{
  "model": "sound classifier",
  "hop_length": 160,
  "input": "log_mel",
  "win_length": 512,
  "stem": "single",
  "loss": "cross_entropy",
  "adamw_lr_other_params": 0.001,
  "final_lr_fraction": 0.05,
  "adamw_weight_decay_other_params": 0.01
}
Rows from block 5, named by matrix and row number. Rows with one number belong to one channel. Each number is 128 + 24 x the weight over its row's rms, rounded and kept within 0 to 255. All counts start at 0. Numbers have three digits each. After the name is the row's rms in percent of the matrix's.
# filt: filter width-5 conv (model.blocks.5.filt.weight, 192x192x5), inputs 120-143, a 5 kernel for each
# gate: gate width-5 conv (model.blocks.5.gate.weight, 192x192x5), inputs 120-143, a 5 kernel for each
filt.14 100:102154180131078150129129123158154137138122125129126120110151096139157146167138133132089111125123142117101140123094094077182145115087084118134131127105089138148140088137132163136129115127144130125133138150129098127139152123133163124109133140111119096122122141145122098112145150130117133134130095130158107125131116122108136136136093111086102140122108120128121111
filt.15 099:118150101098099087077092125144185105093127151093132134122086119126122111099095100119167146155156127136122103110143106132114135149102149136151087132151125139144115120146133120126108136188144143101140113139107100088122144129082118123131150153175200178127160135145122078095140128134151129112126107132133124097093060110154070075092091064115127134124104128122141155
filt.16 102:114110129115120174170132137123133160125164163129143146156140080120121167146155116117125160158170165142098127161141102118146188127149138117134150147142124112116127125110096120125152129121130132144104105115120108187120128116138132126127112159153134110131166113131138142131149135147145139151112086128129141118139154153178160140138145138136109119104128091119139134
filt.17 099:166101109128142124152120157090122132172156111155125127141132100096120146172132080081168127108113125147145094085067123143137143120165163136100149144127107092103127163120110107143121097101101097114109138147123129141134125132104107097119135127130140088112141128145169143143137155136147118113115114137095137148126134155136111097107140102110135149097109148134085137
filt.18 098:129147140134128156169136129135133070138131114159131161105118097098152136129108107112086103106127143159141120114140158128153125120107144128140128126121130132107116139150107135122118153137128106103160116131143145121172153124106102147117108100122164157106105122143134116131162106137174131117125127107102091111130136142148161167145149055096125145123129123088113172
filt.19 100:110129132129109125152123140126130153154156151140132135151162112134121151136135126138213157075088133129120127141121140120169097123097138161135116144138130124098084094155123150151125123161105145183137126149141126112170161138181191113124136113118126102107140128107129129106111125109141122084079110124116115103113097119172122103136086127105150158137143141139125111
filt.20 100:108147121082088115152126134164159117142139122103148185138101117122126143132115155167123080130133165127099122117117111113139073095108130111072140110110141116112098094133123116142151150100153130112097131122138080167129117096100128105114137150104087106096177122115154133157107167139124152137139134106091124135113123136117083044110157156145140108044131147126122107
filt.21 099:105093073138106151120158157157129104114133128155157141137133111134119139144146160162115110157143134135096095096088077122127178123117139130148138172169096152202141143112119156130127127139095134118083101149132123107127159173146129112088122123078088079121106101110154135132175146150144131150161136122103111113118116110125109131150107146140134107085078126138150119
filt.22 099:116102091097109079122118107074125158172137144127167138165149139128177125126133140128138125157123110147157129133094132130115125147116139137109094147128146126140132097108087104169171096103163136107118110128150156125134113113106073156181120150066145155119065097107111153112154136131135142144129126123185153125109091102144122119125153133129145119148114138133109148
filt.23 096:117112130100081139119087104100124115156140154103144101118178104089150138130135131137126158127121132150115123125153132142131091097131105115176148143132119155142160163131120111137164130144133107144099096121113134123122130136161155154089119138119154134149098163162105132142178133145124146138183153140153126123157154116128123108129101071089095116149116141146134134
filt.24 101:134141095069102094116155158152098145145165113131130112084061094154148158118127121122168135100084088075084131147164129120126120121137121154155115089100153150170139146118093093122148099113098118116155153094071097118149127110140115117108081088104095118100104119131134154161146142142136118170120112148129098120141144144102086140166118155149143139123125193174150147
filt.25 101:132101148133100103140121081103108123082130098127111108143172128136136127123133160135143164170099126122128133095082129128146106130184192140146106149131152148162157136104076108106121159168128184156149129154126147153155120133163088086112129129155141101130138130122122123100138131123112129126120132126128117119117141153084102113127122128130111121161098152149159113
filt.26 102:108122176167164076096144151143116112123096159101109150095097120133156130119158156164107135154124100142142138150131132150093118158167127081156114093099135112119092096122166108098126150105118114130133109118130106148122096120126148143126166205130141165134116123156114118092092123101091092165130129122138106129128141180174143132135155090110108108115140128158126071
filt.27 101:118166117110135128116122104104121094113076096127130161151117170163121143161147159167178175123136132150129164150152141133139127142154152087080133171183144106089131132122147124143121136134144096134140129143123118100154169149170110115119125131121148155166095142119083103159100148186132126119097115104086104095096119154113115123119114141107175119147136127132138214
filt.28 099:137130109110124127111163118115107125132127140122078124168147130139161168150140108153157135119110132084140138165140145128174181136110128138107135128159145143165129106086112059069111167097132167148109125140158146156150184136126069081095112116148117128134143205145144145175086128155141123136108115072072092084121127121104150174143118111116128129100130148167165137
filt.29 099:125144119098097141154116113124118116119133127096087114121146157085112118133095074092124087110132177146133120152107162139116170139161181095096108158117160152116140150063117125127133144135149134120103105128148130170134112118187151121144131145155161134097144117098131141123125121113079080088102118132142107075148138156096121118118134140113117111150092139140142103
filt.30 103:132096131130129172129134134134079128126123140130136123163135134165124142158083102093151159088099145212154182158136140178117133110090111148100141147142148120155148163137133128114111117125110113136123141099113110113137096164134129124117143101125116129120184142154133147131119108128127127148126145123112130130141134125157155136127137119138139133160138148149114097
filt.31 103:107154201121110091113125140185183118156171133128151145118080073147155138135108087113136162117099110102111124113149145142162135139169128124140118166132142108132126104117132122140145109121168145171110161163172135146181177158165132180160149152152159129112133129151152130111120151140160127101130145105118149134124135102081091140169081123118125153109068097132131138
filt.32 097:134122112133105120091090127121146144103141097134175121117121079108141125120143127115148168099077138142110199198146129122157139119112176133126118156081119141187140103142095097124143136150128126096122087138105076171176136122130166146179145125138153158143122120168142111148129112137140154091079101095114137158124100097116136151156144132122136110119127140106090135
filt.45 101:091142127148151133162151084114107148126132094096101143149157154104110092121126104119137155125111117132129160130085130108075130129091082132124130176192122133145136127143118106154107125118135066139074117124112132049130151139113080117162146142134134136094063122156158104123114129141138116110149124137141107124129116134114123147118131101108165101111143183152124120
filt.46 098:123110135124183106118113098093149124151143140165109123155118116108148136121141094151129131152165128107127126119114162119136131138140110153151127146148107116123122120123106090169182076097127134133095119169119157125146135150135110138129120106075102097102116148109112158119136115130120132115142157136142099144103108128081125114117156129122156173120103102110122090
filt.47 101:119136114092104118122106120112146139114147141148127138123099137134113135134141141120136106094132132152140136125136141136074145121111133101155110133135110131135122093125109135165098120152166094114087076115121158107093101111116101160113099153152133087134077158147132116121091113141113123141161150128135127126133100125078071102100104069114124110136142126130148173
filt.48 102:126152146152139148166167153094097120107097084126127113140129118113107138108127138134100122105112116124114123122118119128079107101142120158144103128137108110129153141116119118125116138128104143102149152153120111119145116120111138129117103103122158091119147165106134157146194154150155133137122129136135129141142114129155129129116141127120122109130079107137159156
filt.49 100:150122108112130113197145115085102111162142112109153146118121110161134110098097130115167183096129138135153138149114095139155127138153148117123133163114125131111121131130140103104173147129113144170053104166131122118134116119145089117116155080137129085090082122139103123128143156119151152137123114167145131126127114102103142129096048133113128124138095106139103087
filt.50 096:135121111114117131084122131208111079123092066128144161112123158139147127119143174158118101077081127121123161182121067086149143138124143131113114122140174120105114147184109116099125130075090112125119109135125120115099092123107137116120130153096132084103089127134123110117106112137146151153142152148135137112120158141116126119115082122103118164144109148099124139
filt.51 101:086096080105116150100157146147122114128168146119085152155163120130153119150142114103082090098123131128152137126122131082105099092086128159166104102099097141174143191130143172155102147150135111142140113068143153172156130117089136135126138159144114188123170097115159121114150121117123111122116108148116154114150127145153115080077096139121076109135103123097162145
filt.52 102:118101096094166142145126145105131140124128094125130127105121116110104098098155146149131127116137133081070142148136127134104126118134127124104127116142132096087136115131104130165144097097128150128101104154136124164110116127136110132128132142099114123152125135079129122089169169127140148132112106093118103101105112129152130089134128151150148154138082102123135129
filt.53 099:136103129135166134143134157142139125124112171107139148130116136157088081090125117122145102166158118069108116144166148142106143146160160113126139145119130139100124146098130134107096120136117103111114149121096102148149145148151116122172157145156184133168140112148062068133147113129129115133152152146125146140130146147148153164186176137149181140160137170157142150
filt.54 100:152102173167156084123100130108096144107117138108149129091112196126118163145141119116162148111125161148171123124092115114136116119056113164181155130112117157149137154168153111128158139112157150147113141136138128128138129139154085099128097168097092129145126152156144154101147116142138145105125147145122110096090132130089087128123137093115119137113132135143109143
filt.55 103:132138136140145162132119109098088118127119062095124098141120150140127166124060109105142106105122135168127140132135145136110139183166134158146143138149152142118109108152122130161163163164118174106118094136150112167133135134151163138131135169105113110175099142119109147165104092129130142126113102104079145124117124135136117141160128136137121129131100109121100111
filt.56 096:137146141130155155079072109133093127126152130137137140138098112112121129125162118122150124104123116101111094107136163135154118131113109074166157160136147189163143146123114133147109131126094145152168095113125149134138124117141118140123113128146115102131152110110131159158113106113090122165132093146146134154129148110103144137108079110147132113105144157168176121
filt.57 100:078107133152132091116100118138141150077075122127095106095096146101077130138120109079121110140125094107149131131127141096113132126128141110102157166124176132154132122131159148132143110094143151159166119085103112110106114160124120135122098094082113121169161131135128124097130167157110148112127116132150151148121119143103125112145122165125102075137158102081097116
filt.58 099:165128090105085151170158119145115100090115204164145136094131094100133154158109085147127134072101132147179143109112112150143142099033144153142118100109130124147146139172156140168111105148132086107133129138093111118125139130143106119127117131098152132107165124105106128107139149119120097105105106108114135124128119139118091097090171093097142131131092134133113119
filt.59 098:137162126095153186158166115114132147093074070159166127175153111075087163117149137133132119167126164137064118129115127123098158124106171127162128128083124150146137152159147094093099132144087135123177181134105128095119116117066098108148118083141160166183135112183126128140133151154154178111129118128155167126088095166129138150157151106100075126106161124119134103
filt.60 096:116137138135099090105101098134190174105075126129132130108148127089133128100148159137096086128126094119147093088117120071113110091119121103151126127136162147155139116183149149097160139134108161149141153094063098129081107157158149142112135150138114096112076141120118143156098114120116156115108112120127124106121127166131120108134124097100154155135125103103119121
filt.61 102:114139153143089118125133107116151124116115101122111112114143133160144125156153123103117094122129134105094128164104095115147137130122167148172143110120110154172112140118112121149112153103088102185103098107066087152127105150148147140106103109110112124087145113109114121129156116114115086173119109097130153158104108114148098090078140156106103104130135115129169132
filt.62 100:106133108131129103104144166161127160171210148185129104129062141135129151150141117140152143092123123149138153121133135178118125146083127125114152118121109087122139148131142149146138132103102099092118157118104117199150113080079156123160140144106136176124149118111129126145145094147151147158116140165169112128139137147153131165171128131118119125095123109098137152
filt.63 101:143123120123113130083116105135138099162165169145161152180167126093139148102137159097104137132126143135149145123140109098113110143122115121112117138114156118135112129200146146167165134103104119145107123133112139136135122125140165121135135145114128132105095085130142114144139170166146127096108134125084097103115113126090119138150123154136130129162131114107125116
filt.64 100:095137169156153110139138130118132114078113111088122123154129164128107111145094094130153104151160129148117150153144133120141084093101110135123102100119125112083099143126105115115112110119092129127142159151147085117103118118109097115148164101147150118135154141139146171114161127110099123127146145168125125149132164168152110091102114133123137162159113091122122132
filt.65 100:145113098135129073126140155173133094148156116105119125095137119097144148125129121110106123092147156171150164126085115122103105101163160174120107108088125126117106136143157137143172070083129120164096108113123143126133128153137179151129123141138096138088130141150180151181143142150160156147157134129125089112119138169114121162110133097128108134130098142155147117
filt.66 101:156148164133122123126091127161144132146155182087103110103102137135150165075030099106110135186150098127116138146162157158165119132128111085132128096093109114166151159118139159128137081082101099123118162125152134127106134108098132119118097091140074139121143147108117103117131151118117135115167133153152121132100111097093097112094136102086129119119076141130135133
filt.67 100:152103114139117157127120146131141113154160108111131103149137151110131108102094122145132127127120105171137125084083097124135130127090119153135089103134100132129155141114129154126116161116112129147099146154147094086098153147137132098109105113169123124105112148137135144144091101129121146152150131172137112104128097134188184176090126106136133107139113167158168114
filt.68 097:124157112129137138137136105125108127102121103099120060108128135166121108168134138110147140109146179128133122104144120086131128149141109154109146172114131129145186180157152134136110126097131164101078126096173147112147162148117142109152157141156158138137150166160138119123110112132144185145103105137107153150117106131153127109134144129106113151144138135145120120
filt.69 100:110134124130157154136125119127126166125104082121171135110088104134141167137148145154106102129149137112103100155150161133103137132118096109113101140111122109122175147110100141176135130094126136134096134132135090102142153131113137164144129105147150112111130113122103130149133129124146152123152152112121132116119108079182120128110073167138131131098114080099113111
filt.70 098:131121108178153118135110157164129110113173089152128125130120138140161129142144146140134137148144163128107142103138146155116106106117109154124119111110135135111113077156161163130112105119162172159115096136093149137164126113126146127132162135130131133139142127097101111119154134115110113125111106129127121139124066121157133113106157170174141155112087107119124152
filt.71 099:123116123143128154135097115172127163145123134115126133170135145102130120138136128116119134141114143115073096165121121166153113113151158123141113149139150167170175179177163133148139096125142140173135171185130149102119119112090130133120112109080067130156211085142139139143106105103099116112124088075128127121158122149084130169145194116134137153108108090117096130
filt.72 103:087127160155135134109131116110129138106136133150147137113146087105110134108124118121124103085114130148143108116163149132109129107100170133189167150132126132117155116083122126123131199163170144116105145143120151125148110132157127151155161126077104141171153102105119145152109129145126111138103143134146134128141125145084107166135128134127135125155081126158098136
filt.73 099:137124099100109138136137086111121122130163142070109104091153099120163173123168140139140136130116114116112140135143133127125138109105131124103112132142142123150136093096124124120156130141095107147117108108108141180145117051099103121095140144147139160107048149159134122114126125130113110130147129154180141138096086114112138127148133104116097116120098094111135126
filt.74 098:156122183210116061108109123091149190137123119156131098114139147143157162128125116073123167113126124134120117129101136112112056077120136166137139133137142107165165109143116126165117139142097148114133157125102120143157124134147160096107125126123116123117096135133158142099135116133168154130141127144132095112102092100136137134140136130110110110160099145153123093
filt.75 099:094077088105091129117127088082157130111128110152133116098130163135164162172139090121162168163196143154094125132125153109106132119121111122086133129103137145122124115115147203165132136078113112061106074108097127112114105132134118126147153120161161131122147154154112121106129147128097125127106115099120088113094123117120130108106119157118104112144157118127101123
filt.76 101:147127132138184121071108139122130138122103114142114150140112162148094119116112094066144108134117155148159138110118083104134131160150098133164150140164132157116137167117115079093141113109089101086111133113091131113118122136144141109122127139136163143109137125119128129125144127117118145093120144093091159162131123140187197154091074132133121108128170123135109152
filt.77 098:154123107110095146122123137131081082132178143182119094096089116102130146113168161176145084129112153098132145141117157102148123120097118134095106127061140119135116100166135136117135109131111127092147119145114131101066115098116147147143158134132133108150115109169166123136122122139136127129116120097128150139151156145111123130156126193092096088171139100130108126
filt.78 098:084122127167148145128162179114082130111169130118112098154134058106126126139111101119144155095144113125119131153141094107129088142183135146135162159118127112166184108170177122156138119093084134168100114115146151187119094142098161128120109067123082131166081125113148116141135143125144119124097107152134128111109082115092107168192156115121139122144085084133084111
filt.79 101:147103137139107121137150155157144139079129159111160161174125108158159161141123117108152178099079152136093121152141129160133093099109149145096130137099154142124134124127112153132119087112123139161140124128149125133164093102124100089119113148141136166173157126121135109081158139150130138112126161141074115109074091133155155157139127082118073095104166148133135104
filt.80 100:124121128109121164128152164161135166130122166091117130149166161159119105131117128161144139129162154122147162118112105103163132124105105123159121091174096073118135124147138147144127098062161115146117169120113143122119105122117125072101146117140127115133119133147111140123121127155123095108115104086123124146145135138124102134125073131141108130162139114104116051
gate.14 100:143112147151141102124157139147141124127145129148130102143104156114100103083148087158148139100078102117106188138175199148184145154144129124121132133151148103134129109105138154072130180164140141110106137126130125139167152142134145128103099108151126136122092123116125160126113120148132143076092119128128155142152117134142135170127103109147122141123098087099132087
gate.15 101:111134148120125111129153150119115116089166145143136109147101132151118128150099100100107118140139087098122115096091114067151153123103145161111114117117134145138165124079080096087110149189163118115073122139170105127130132148188140131109120126111126148136155128137137135122118117119148118131139154138111094119127119143130152121117129135159151126078121128128173195
gate.16 103:140163157120104158165154150177128143107083083129138166106078069100106103118111118126138127123140153117093117114121129119095098097125122122108112128130115094090098084089096099109077118122115143136151116106111114148125086102153174122123100121167133135145123101122120117155116126127149080140131114128136150135162158161085123144136092157128115127109123146064091092
gate.17 100:090129142150141100142125143145164131113122114125134121179167053089121138149143142121110101116108112096100107114131139167103141131145139126098150168164124135144117105111142134123131149155135086137117129118127109164150094087143106117118122110134134124132112109090147119143128106110127122086115130117129083124123117117097116135149147148143126123138160163129128127
gate.18 099:170156140124145095111141145145071071117112055124112126129134136141117116142169125150130093156150156143158130124131126163131159181154123120131144120102148138119116131152108111112116119130146133131112118134135104137149178155127148149132099131158120134152182172147161158154124131114121128121083084115098150123133118142156105105097139167188158114110106096122154142
gate.19 100:149145164139141117117085107117136102114137148084126125094122090123154170148144109107133148104098119172171148133154124131110117142102117095122132091137108113120097145126140116100169135127150138147111147152166141089087106128146122103137102124066086125118140118118161149134132117124124095087136155156118100124125137144104160142129128139136154161123150114143152115
gate.20 099:066114156152147091155142083096126124145171114161161174104095134188164151150134129104102114120118146131132125141169141164124136163150129090125143165147122116121118096146107090133132103130165116172119120134120116124142094077104117122101138152138148117131101132110143133136103128113136118125167161120134106121120127112135139144078101117162136152144125136143136145
gate.21 102:172116130134129168146114159124115136175168144121148128121111133098160158128091109114143096121188134070110135128123165149160129106147167128118146168142106099113101118119107119182134132160145137078122113122117110140140159109148125134128128109108087068106150120134100095108148116124128120107098100104128142173131161126119111078115113113122158143138112114176140134
gate.22 100:147114096089092137163159141117172142138119122139100089095089153159127148162129150108143155145097129118113132125129145108156122072085146127156163096081116114115116122155165150130138110115085103106123115140144171115112128124144153172135117133171138096126125147121107143125131128130140150138115121175169141132109142102128121162131115087108098097121111112135105119
gate.23 098:124129123135151179122121122134146115111143145138075102074143122108126102107112086121088112149110131152109139176129118164167141152131171097097144144132149142148149156108122135167144081074130118120124145168109116120146133154137125115126154206110108107100147123114112122125113092096109106159161171140106124105111118121130132121129145172149137129094079123111116118
gate.24 100:113108130120142139118152134144134102128148154165104100080086142144147136092162142097120118146117104108082155140125151146091111098091077088092037059119117131100124122133123133117162098065084085095127157144137161110100115124129103108105137152123175143134090127114116116168133129150134126126128158156134126113143167173150169133138131153142151131125107090128104126
gate.25 097:124097104134124118119142115119102125111149078138108113107140159126157094133105130124118124119136153097107109116122129114129115121108131090102093107148112097134129165187183163112102074101100146140119110121131137098091087116138073069087099116146121110081107100095132128111135151139079100116108140138114113091112135137092095128155151117124133140098125124104119151
gate.26 098:139143106136170056114116137098148190182121124136131096145127112119116098080093092083148137141151083095118138144151143089131148108084111172154145125098134130118143114147091084130115131120116149153099100126145133108122127129107120124105129161103092115120127108116131135144113152133126149132121110130127128132170104093105080119185125116088123137132110138112113143
gate.27 101:106100104113140119110098102130147177117120155131124141113092132118115106086113139136101100139079117070084101146103134144148126167119147133146142162121130099118126102125131079078093118131155140112111095140153130115134132129101114127130123108146140115142129148141083083107130123103134141151110125115160135127116120138163167141147183066071112130151118119105078119
gate.28 100:092133122124121118125118084112139141124159146113126138130160095128125124133135100136134151109152103087088117102139137132093084095106116158140089146145113098110170147105129141141129071110140118132187150159141178096134127127118120127122104149104102141131104143147132116090120137135118162171172161122119151118135133123140159137104104100112114142112133168104074137
gate.29 100:144100119084068145117107115104134141113126141135126118104158120121128117058115135120137150084116161120160156158125149125128126113138129086100129141113098088119149135147150125149208143116098139149112119101142141156130141125126139110092132164156166137138153103102155141150151166156138150204201156137134137146125127101121110120150173137167169168115133123148122168
gate.30 102:154148168149160112136127162130113110141146107169160126138128145139155131182119102109112097101161125123145114079107152163155139144154138163152150149153113088121136158119115107077096091135168162059111129136119073136132164128124149133138136120104089118141158123122156132156131157112109100123144149109098173177127114132166107096129123168182169196153158136109125125
gate.31 101:088105134130107122138140131142140118148148146120115111120087107104105107114079092087098146127103167121083138132134144134175154150140159143134142144157119123117087125162068082101139091124146115151103124143130156118114108090117154151153107104111122156051122118114121110115112114119117126102126106116137153173158155140123136115123132141097149159167118126151156123
gate.32 100:147135133149120144136104081095140168161118112132134131173141165145116122091138156138095116150113117156163105129094080102115125101092161142183154133135162151108110115124075064105120123132129142124138114114136111123155119113120155136102113146109161138148166106119131134135136127117096156123134155131147134138125103163149135089133160148160113098119099118107131104
gate.45 093:119109090112084108134146141120136152132117098123147134162168083040115116092136147130143102100126148125164107126159124108138108112102178138121080141119120118158171133166119089148159107124086132146099114110103128124143132144128134144107097156141097135125111109104112126136143174143138143102124153153163080128125123123132110128128137100104131122123120135149120084
gate.46 101:122156101105121108108152160124110101137150152108135130096092165166144130131112097112075105116123113119148140153158140083137120126120131131120118110110159159096125114093118093079153151173139148134170152133102090124134119073134152192149098073125109118120133109148137131133100136148117118146101120080099135133153151116165179150122121140118103126139146158165147144
gate.47 097:095104099132143137134132145146182134121153156099135150144139125131138177165138133144149147177137146120108157148098155165107136141138130097098098100153122144102120147116113106157139090114123088120123106096110135109162108074113144094063057079131142155148109097114132108102099140146118124160148139134120146117115115151064089113116092141120167153126141152133143098
gate.48 097:147132128110138116126100116155127110132136100127140096085102077090108101123136174152138129150117114097090146132106146130186161172161147096107114157157126102121130125184124169162126125137121159154079088069071105151154135155137118105125159164132150138109099107121170124129148121134117134154119107119101112109092159123112091089121109154108123147140123129141092081
gate.49 101:157109110120105153129142120105115132148141144101109137125147170117124133115181165089065098115096139161170130151117161145107151147147118114085116127124108095109116105129067094139152151140145140116132152164148124099086095104110108128093128164123130134116130156131091099105126135141144159150130153164143076090107114122149138155183157131112110147160162131150105125
gate.50 101:144135141146152162144134153112121133130121105161137084109087135113128131108138104125134079097116145093123170150135118141149107104075128120123114114129153131095139159127152115146134150149124131136111116103140089094161151139146072116136115127123061122151154123139117119106148135128132105128147117113115114146143150122129091145094083147155159141108175110146151092
gate.51 101:089140093103149097123158134117126132126101159089117114162133123118141160116101139137103098116119082133138149116116108181154132151149111123141144165138131119091122163154133107116112140126145143135124139105123100131110079113115080115132133142170140151161175107167108160159106112157128130137123094104115098083112130120114144146150124128117137114101138138133138145
gate.52 101:090115148161131126147062105127166096106077099139126132152165122137133141076178160165141149178146099087081104109114125120108155134162089084124142120115168138161137128158125136101161097126141109081114131112157160138120106114083133125095102144117125119160133128149134122153137080122123120143128147171097139149133097074119091108121133146128147156127130112136091070
gate.53 096:153183148142111130128113094105111147142147168111142131105112101139137144111100137130153147120124126121143132187156138158156131141121122125167124117085096075085111100099141187142151128136173126115145125176149104110084133123120168094104133129098125121123137114111118141112146129119129157150141165142149099114152127097106103113114139106151143124145142109124133113
gate.54 100:099152126127108149134140132115168149144119131133129128138126127190149152144142116145128118131125144141117170132114149166090069130100106143154133100120101141117096146120133151134112094122098114128090115108112126174149121115116103123135117131120125135136129136144137130147141128150168133174146143160105143128108128108123094110089104150177158116114118106105122133
gate.55 098:118098133148150139130084074075137128125148165144145144173153182167173116082140143142154122154130137143139140126146136144090090135133199130127134141157138141107106168114120094170131103128134100127165141125130125115140151174175130111142099145094098159156118148144100134130145121136163169118137122126116150129124160166135081128145185120108114113148117078092109128
gate.56 099:117159117114160123107094100170184126092102122111149175129096126167158087122056116153125109159150114114114150142104142149157127127125135174139136137152089140120133140070131153116093160137140092123154145147142156080120145105121145137132130134132133147119073125157156128079129129146127138095107116154121108120129137145118146150123085163177161150151112124115080144
gate.57 100:142167143127153105141139144123116159108130124144133132146129171136128115128132126164164142131124119116117118155133136122130110115124122099112150150129143125148091092121156156115083145164164126151140137159096099149125123104120146189156090111158129122101155128155104119143121127159122090154100099100130103102114146173125123134110120179156139112072162131128113119
gate.58 100:114115122104144076140092104109134143116132158108167151134097128172158133125134133106132121118142165139117132135136149139150116100109142114108084124134115126112120136157157105126132124107133121131143132151171121102102132123157142131174141137155135142136152093105121140122122110092104094150151155161093114153141122101143150161155129168140115115104127125164160152
gate.59 099:097069080111131112146125089092133151108079038117138130141093173121145134109181137135094118103173115055138135135151097136116142121143154121100112139166136113153139100152147122150136142187153164110147152136090132121105086095108106131108141122126100130151167116088087132121151101131141153168110078107122123120110106123123113123146146140144140150098107155176139116
gate.60 102:159166133104133127134138166136090126102147153109128125133155138104124115125090106127122085146138106115132125108116109107143123154182136157115119126125152150158097101140117134148102192112136135110112119147141107143093101163132140141122136094134122092115133142090121104089111127134120102065139148154157124117124110120108129141149144112127161121134080138157126112
gate.61 099:104110126135153127134132146168116119131107065124144148158148103103132137131093115136129164133139125104158128175129135146107096093074083157127135130117107134110113138147122103126160099113091132097076108117094137155142160100090114121113135114102079127138116139134164148127143155091107135112118152156136120148149136083148146165144077146117127122145134111083105154
gate.62 100:099079128136143123146191167129173124116112142130129065117164097143156133113105128146150138111110111162131122176145154157153103136151175180190168158178132148133122136161126148119072143136169135080108108117143139167167166134133178127127140107106121131140156114139160131096137134146139119134120134120091101133123114081174155137140153142141163131112125140149175144
gate.63 102:149113117129151099107137143114146169193142125141168158127122175123130155203118143092119158157130117096082107114167150151155126109123128120084092127114151119128142114127142147154158183159131149136111076093104144095143152125115126127112153135118078105084159119122142137137119145152128113115151127102105124117135133130132105143106161149151126166149140080065070149
gate.64 099:118080133138111123158149102112166146096124119133147129123122150145180141162108095120097135129113121103137102122146122132152114126135105194177123127128136121117128091120128105135152150152103129101125105128087123096121111129142084124125091105136177174150137179167120112113131131162126154092104147107088126124124119099088090120135136171135179118086150113111110114
gate.65 101:137134146117137121137134137130146141138145187125133084127144136125141105103135162151124146135098136123116106123103109061175119142194167113107089094130066105154118099110172127138135105132149141131126141152145131090127151140118139158174141123137141125125114119105137116095169170143155154085138186152151104123122150152111123131184103147150152121117125147138159094
gate.66 104:167115160131122138118128123110102090102108121128118140133121155128097093102107130142142132131157139138090152113073127135153137088127173086120136107127116122120132116103118091085113117103085078122107141181162103061075133113141100141122108115142159129166158092156146133114128156141161128164139121128120104124122161156102106105163187088073106125151133157164163117
gate.67 101:138137115132127128144098121133089102104091079170108135135152158136087101093106109132105135118161101126130116152125089149161154139093144106125156147136165096120120128135154163111089136133090131108145145160123112118148123135153101103170117117112139121153181110106136110123157152122115141112146107111146145132148160152112140097127170159124090079112121135139175130
gate.68 099:141153156181160134102112087105110106145130129158135120123107144165173143117146130118132140186136178158173089099110134122177171140108129131134118139092140117118083121101097102095136093112124111128111151145153123139098128106102149111122097108141102081089106165122085114129169137143113118169146160171109111145173150117172118123101105137104111109115080124078132133
gate.69 100:142159113105135094114142138120083109140132154112151114138167133125156148137127144136130130128150076168122127120103128147154126155113084165136112106124147176115152162082091085140148103098127131101089117095108130122163143086039106062106117117192112125132138113133179129110084103109109113127114136151123133119100135119120097108154138127104084122154108131120141153
gate.70 102:116108139151143125113130102131127146128114192168152139103135097105065114148129125106137108142120084113192123112127141127118107107084151132151152136110123122153134142132141106145130102082104107163133136103087119148146156177128133133109120147156188142130145135118156127108171141155146149124106098089091141138102142140162145105095143121108097113149108114095098112
gate.71 102:136131134093112090090137152114143126110095145179123113147123105117124183123122106108120101096084112165167139125090099176146153148104152176169106086104134152152150129115131112152139109091123071119158109104129101127111125105072140160139131112128123083113109153111129132131156164126139129073070136153142139140141131156106123138132130135145157167107103091131124091
gate.72 097:131111112118124092087153150112092101164135150082134111071107106129138129127127088107100111190182134093085137142126110143147138145142107134104101133162180177165136159087077113184177109118126144134111127113118114104140113122110071105142149102164167148139162140129157166132150121111135149117188181133076162129154130138163119140109128153101095111090118112141150119
gate.73 099:128130147120136187146147154120127136155185156120180117142102139132132169191116107147142125113079060091137166154150138133118128154115108135175160120133168144111098148138152138105144093153177150129154147120122205105126129139118105118121151072102139117122088067077115162169165129142134122092089116131120129148127159140125140163111125142115097140149133154126114084
gate.74 099:138151148153097117111090111136098134132132138124125141137126183169139108160121163124117104149166128124134103125130141073131144142077078157164139106102138136123102084156135111112161115135106123159126116127110107123132129094107108126160074117105143174169143118101103112121112125141135118091103146139119119101136126120130120119156123138149134155141086149119137176
gate.75 102:127114120167133119138123151148157150132136177154170165116091122144118182163128153125112120158107107084095142090126146120146123128139154113147119173170096123130174134139156120161122096132117076113117150119112155158151156160133101084128140174161145137127123142175146146134091106121139126143169095085117130135134116136120118119123147126111104143168145113110137105
gate.76 102:101120106087130106106117135131091123132100120119124091108129133128099125155102075128163160094109142110129079110110089067121145145114103094127127149117120144175171138119129120126100134120111106129107105134125124199138126123122113114120152117102087094134150142129098098140128127093133115150148138109137149146124143126105130129147106142134126121120124099140094119
gate.77 098:137170141117153133148161092084123089148159125140122104130143140153109135135117143161122105154136109115107145137137124111095118144101084136128134101120143095112112146174175142152127125131138114123099143127140161104150156141107150107143147151124141111164186087142123140146127129095103107114133096131129127115100124119108135165168134156117144110134131133137121129
gate.78 097:113113075091103121107127138127128116103107138105132116093134108057110143104150155108114111130136146126116100134162127081124146137099113140152121095091132116133116132133157122122128171138150131147142136150145122117071115110095134124148115075177147159138121151138145156122134136106122110158133119142131123131144111125148144151167145105164157120103134138132119135
gate.79 097:113127159128138122087116122153120128157120081154118110090084106142151105131137132144109129084114109109092102115094146137095093136150152126143127125173118142131133144158154140168163111123074083098168167117108122133116108106093092105105121118148119137148124102119119095098144170166143144135123111165128180148112156140157120140117155125114092105130108126123117111
gate.80 101:169130143119166095121128126136091125146131095148138109131120135144088110165130118077111114121131092121140153125164148151159113092158181129138129091110082093111136130147114131102125171141087126102144137098134147125145088106116137151152120102169117111159195136130115126140127128129141128124099100147118138145156184157157167143157166082084104076103135176124091099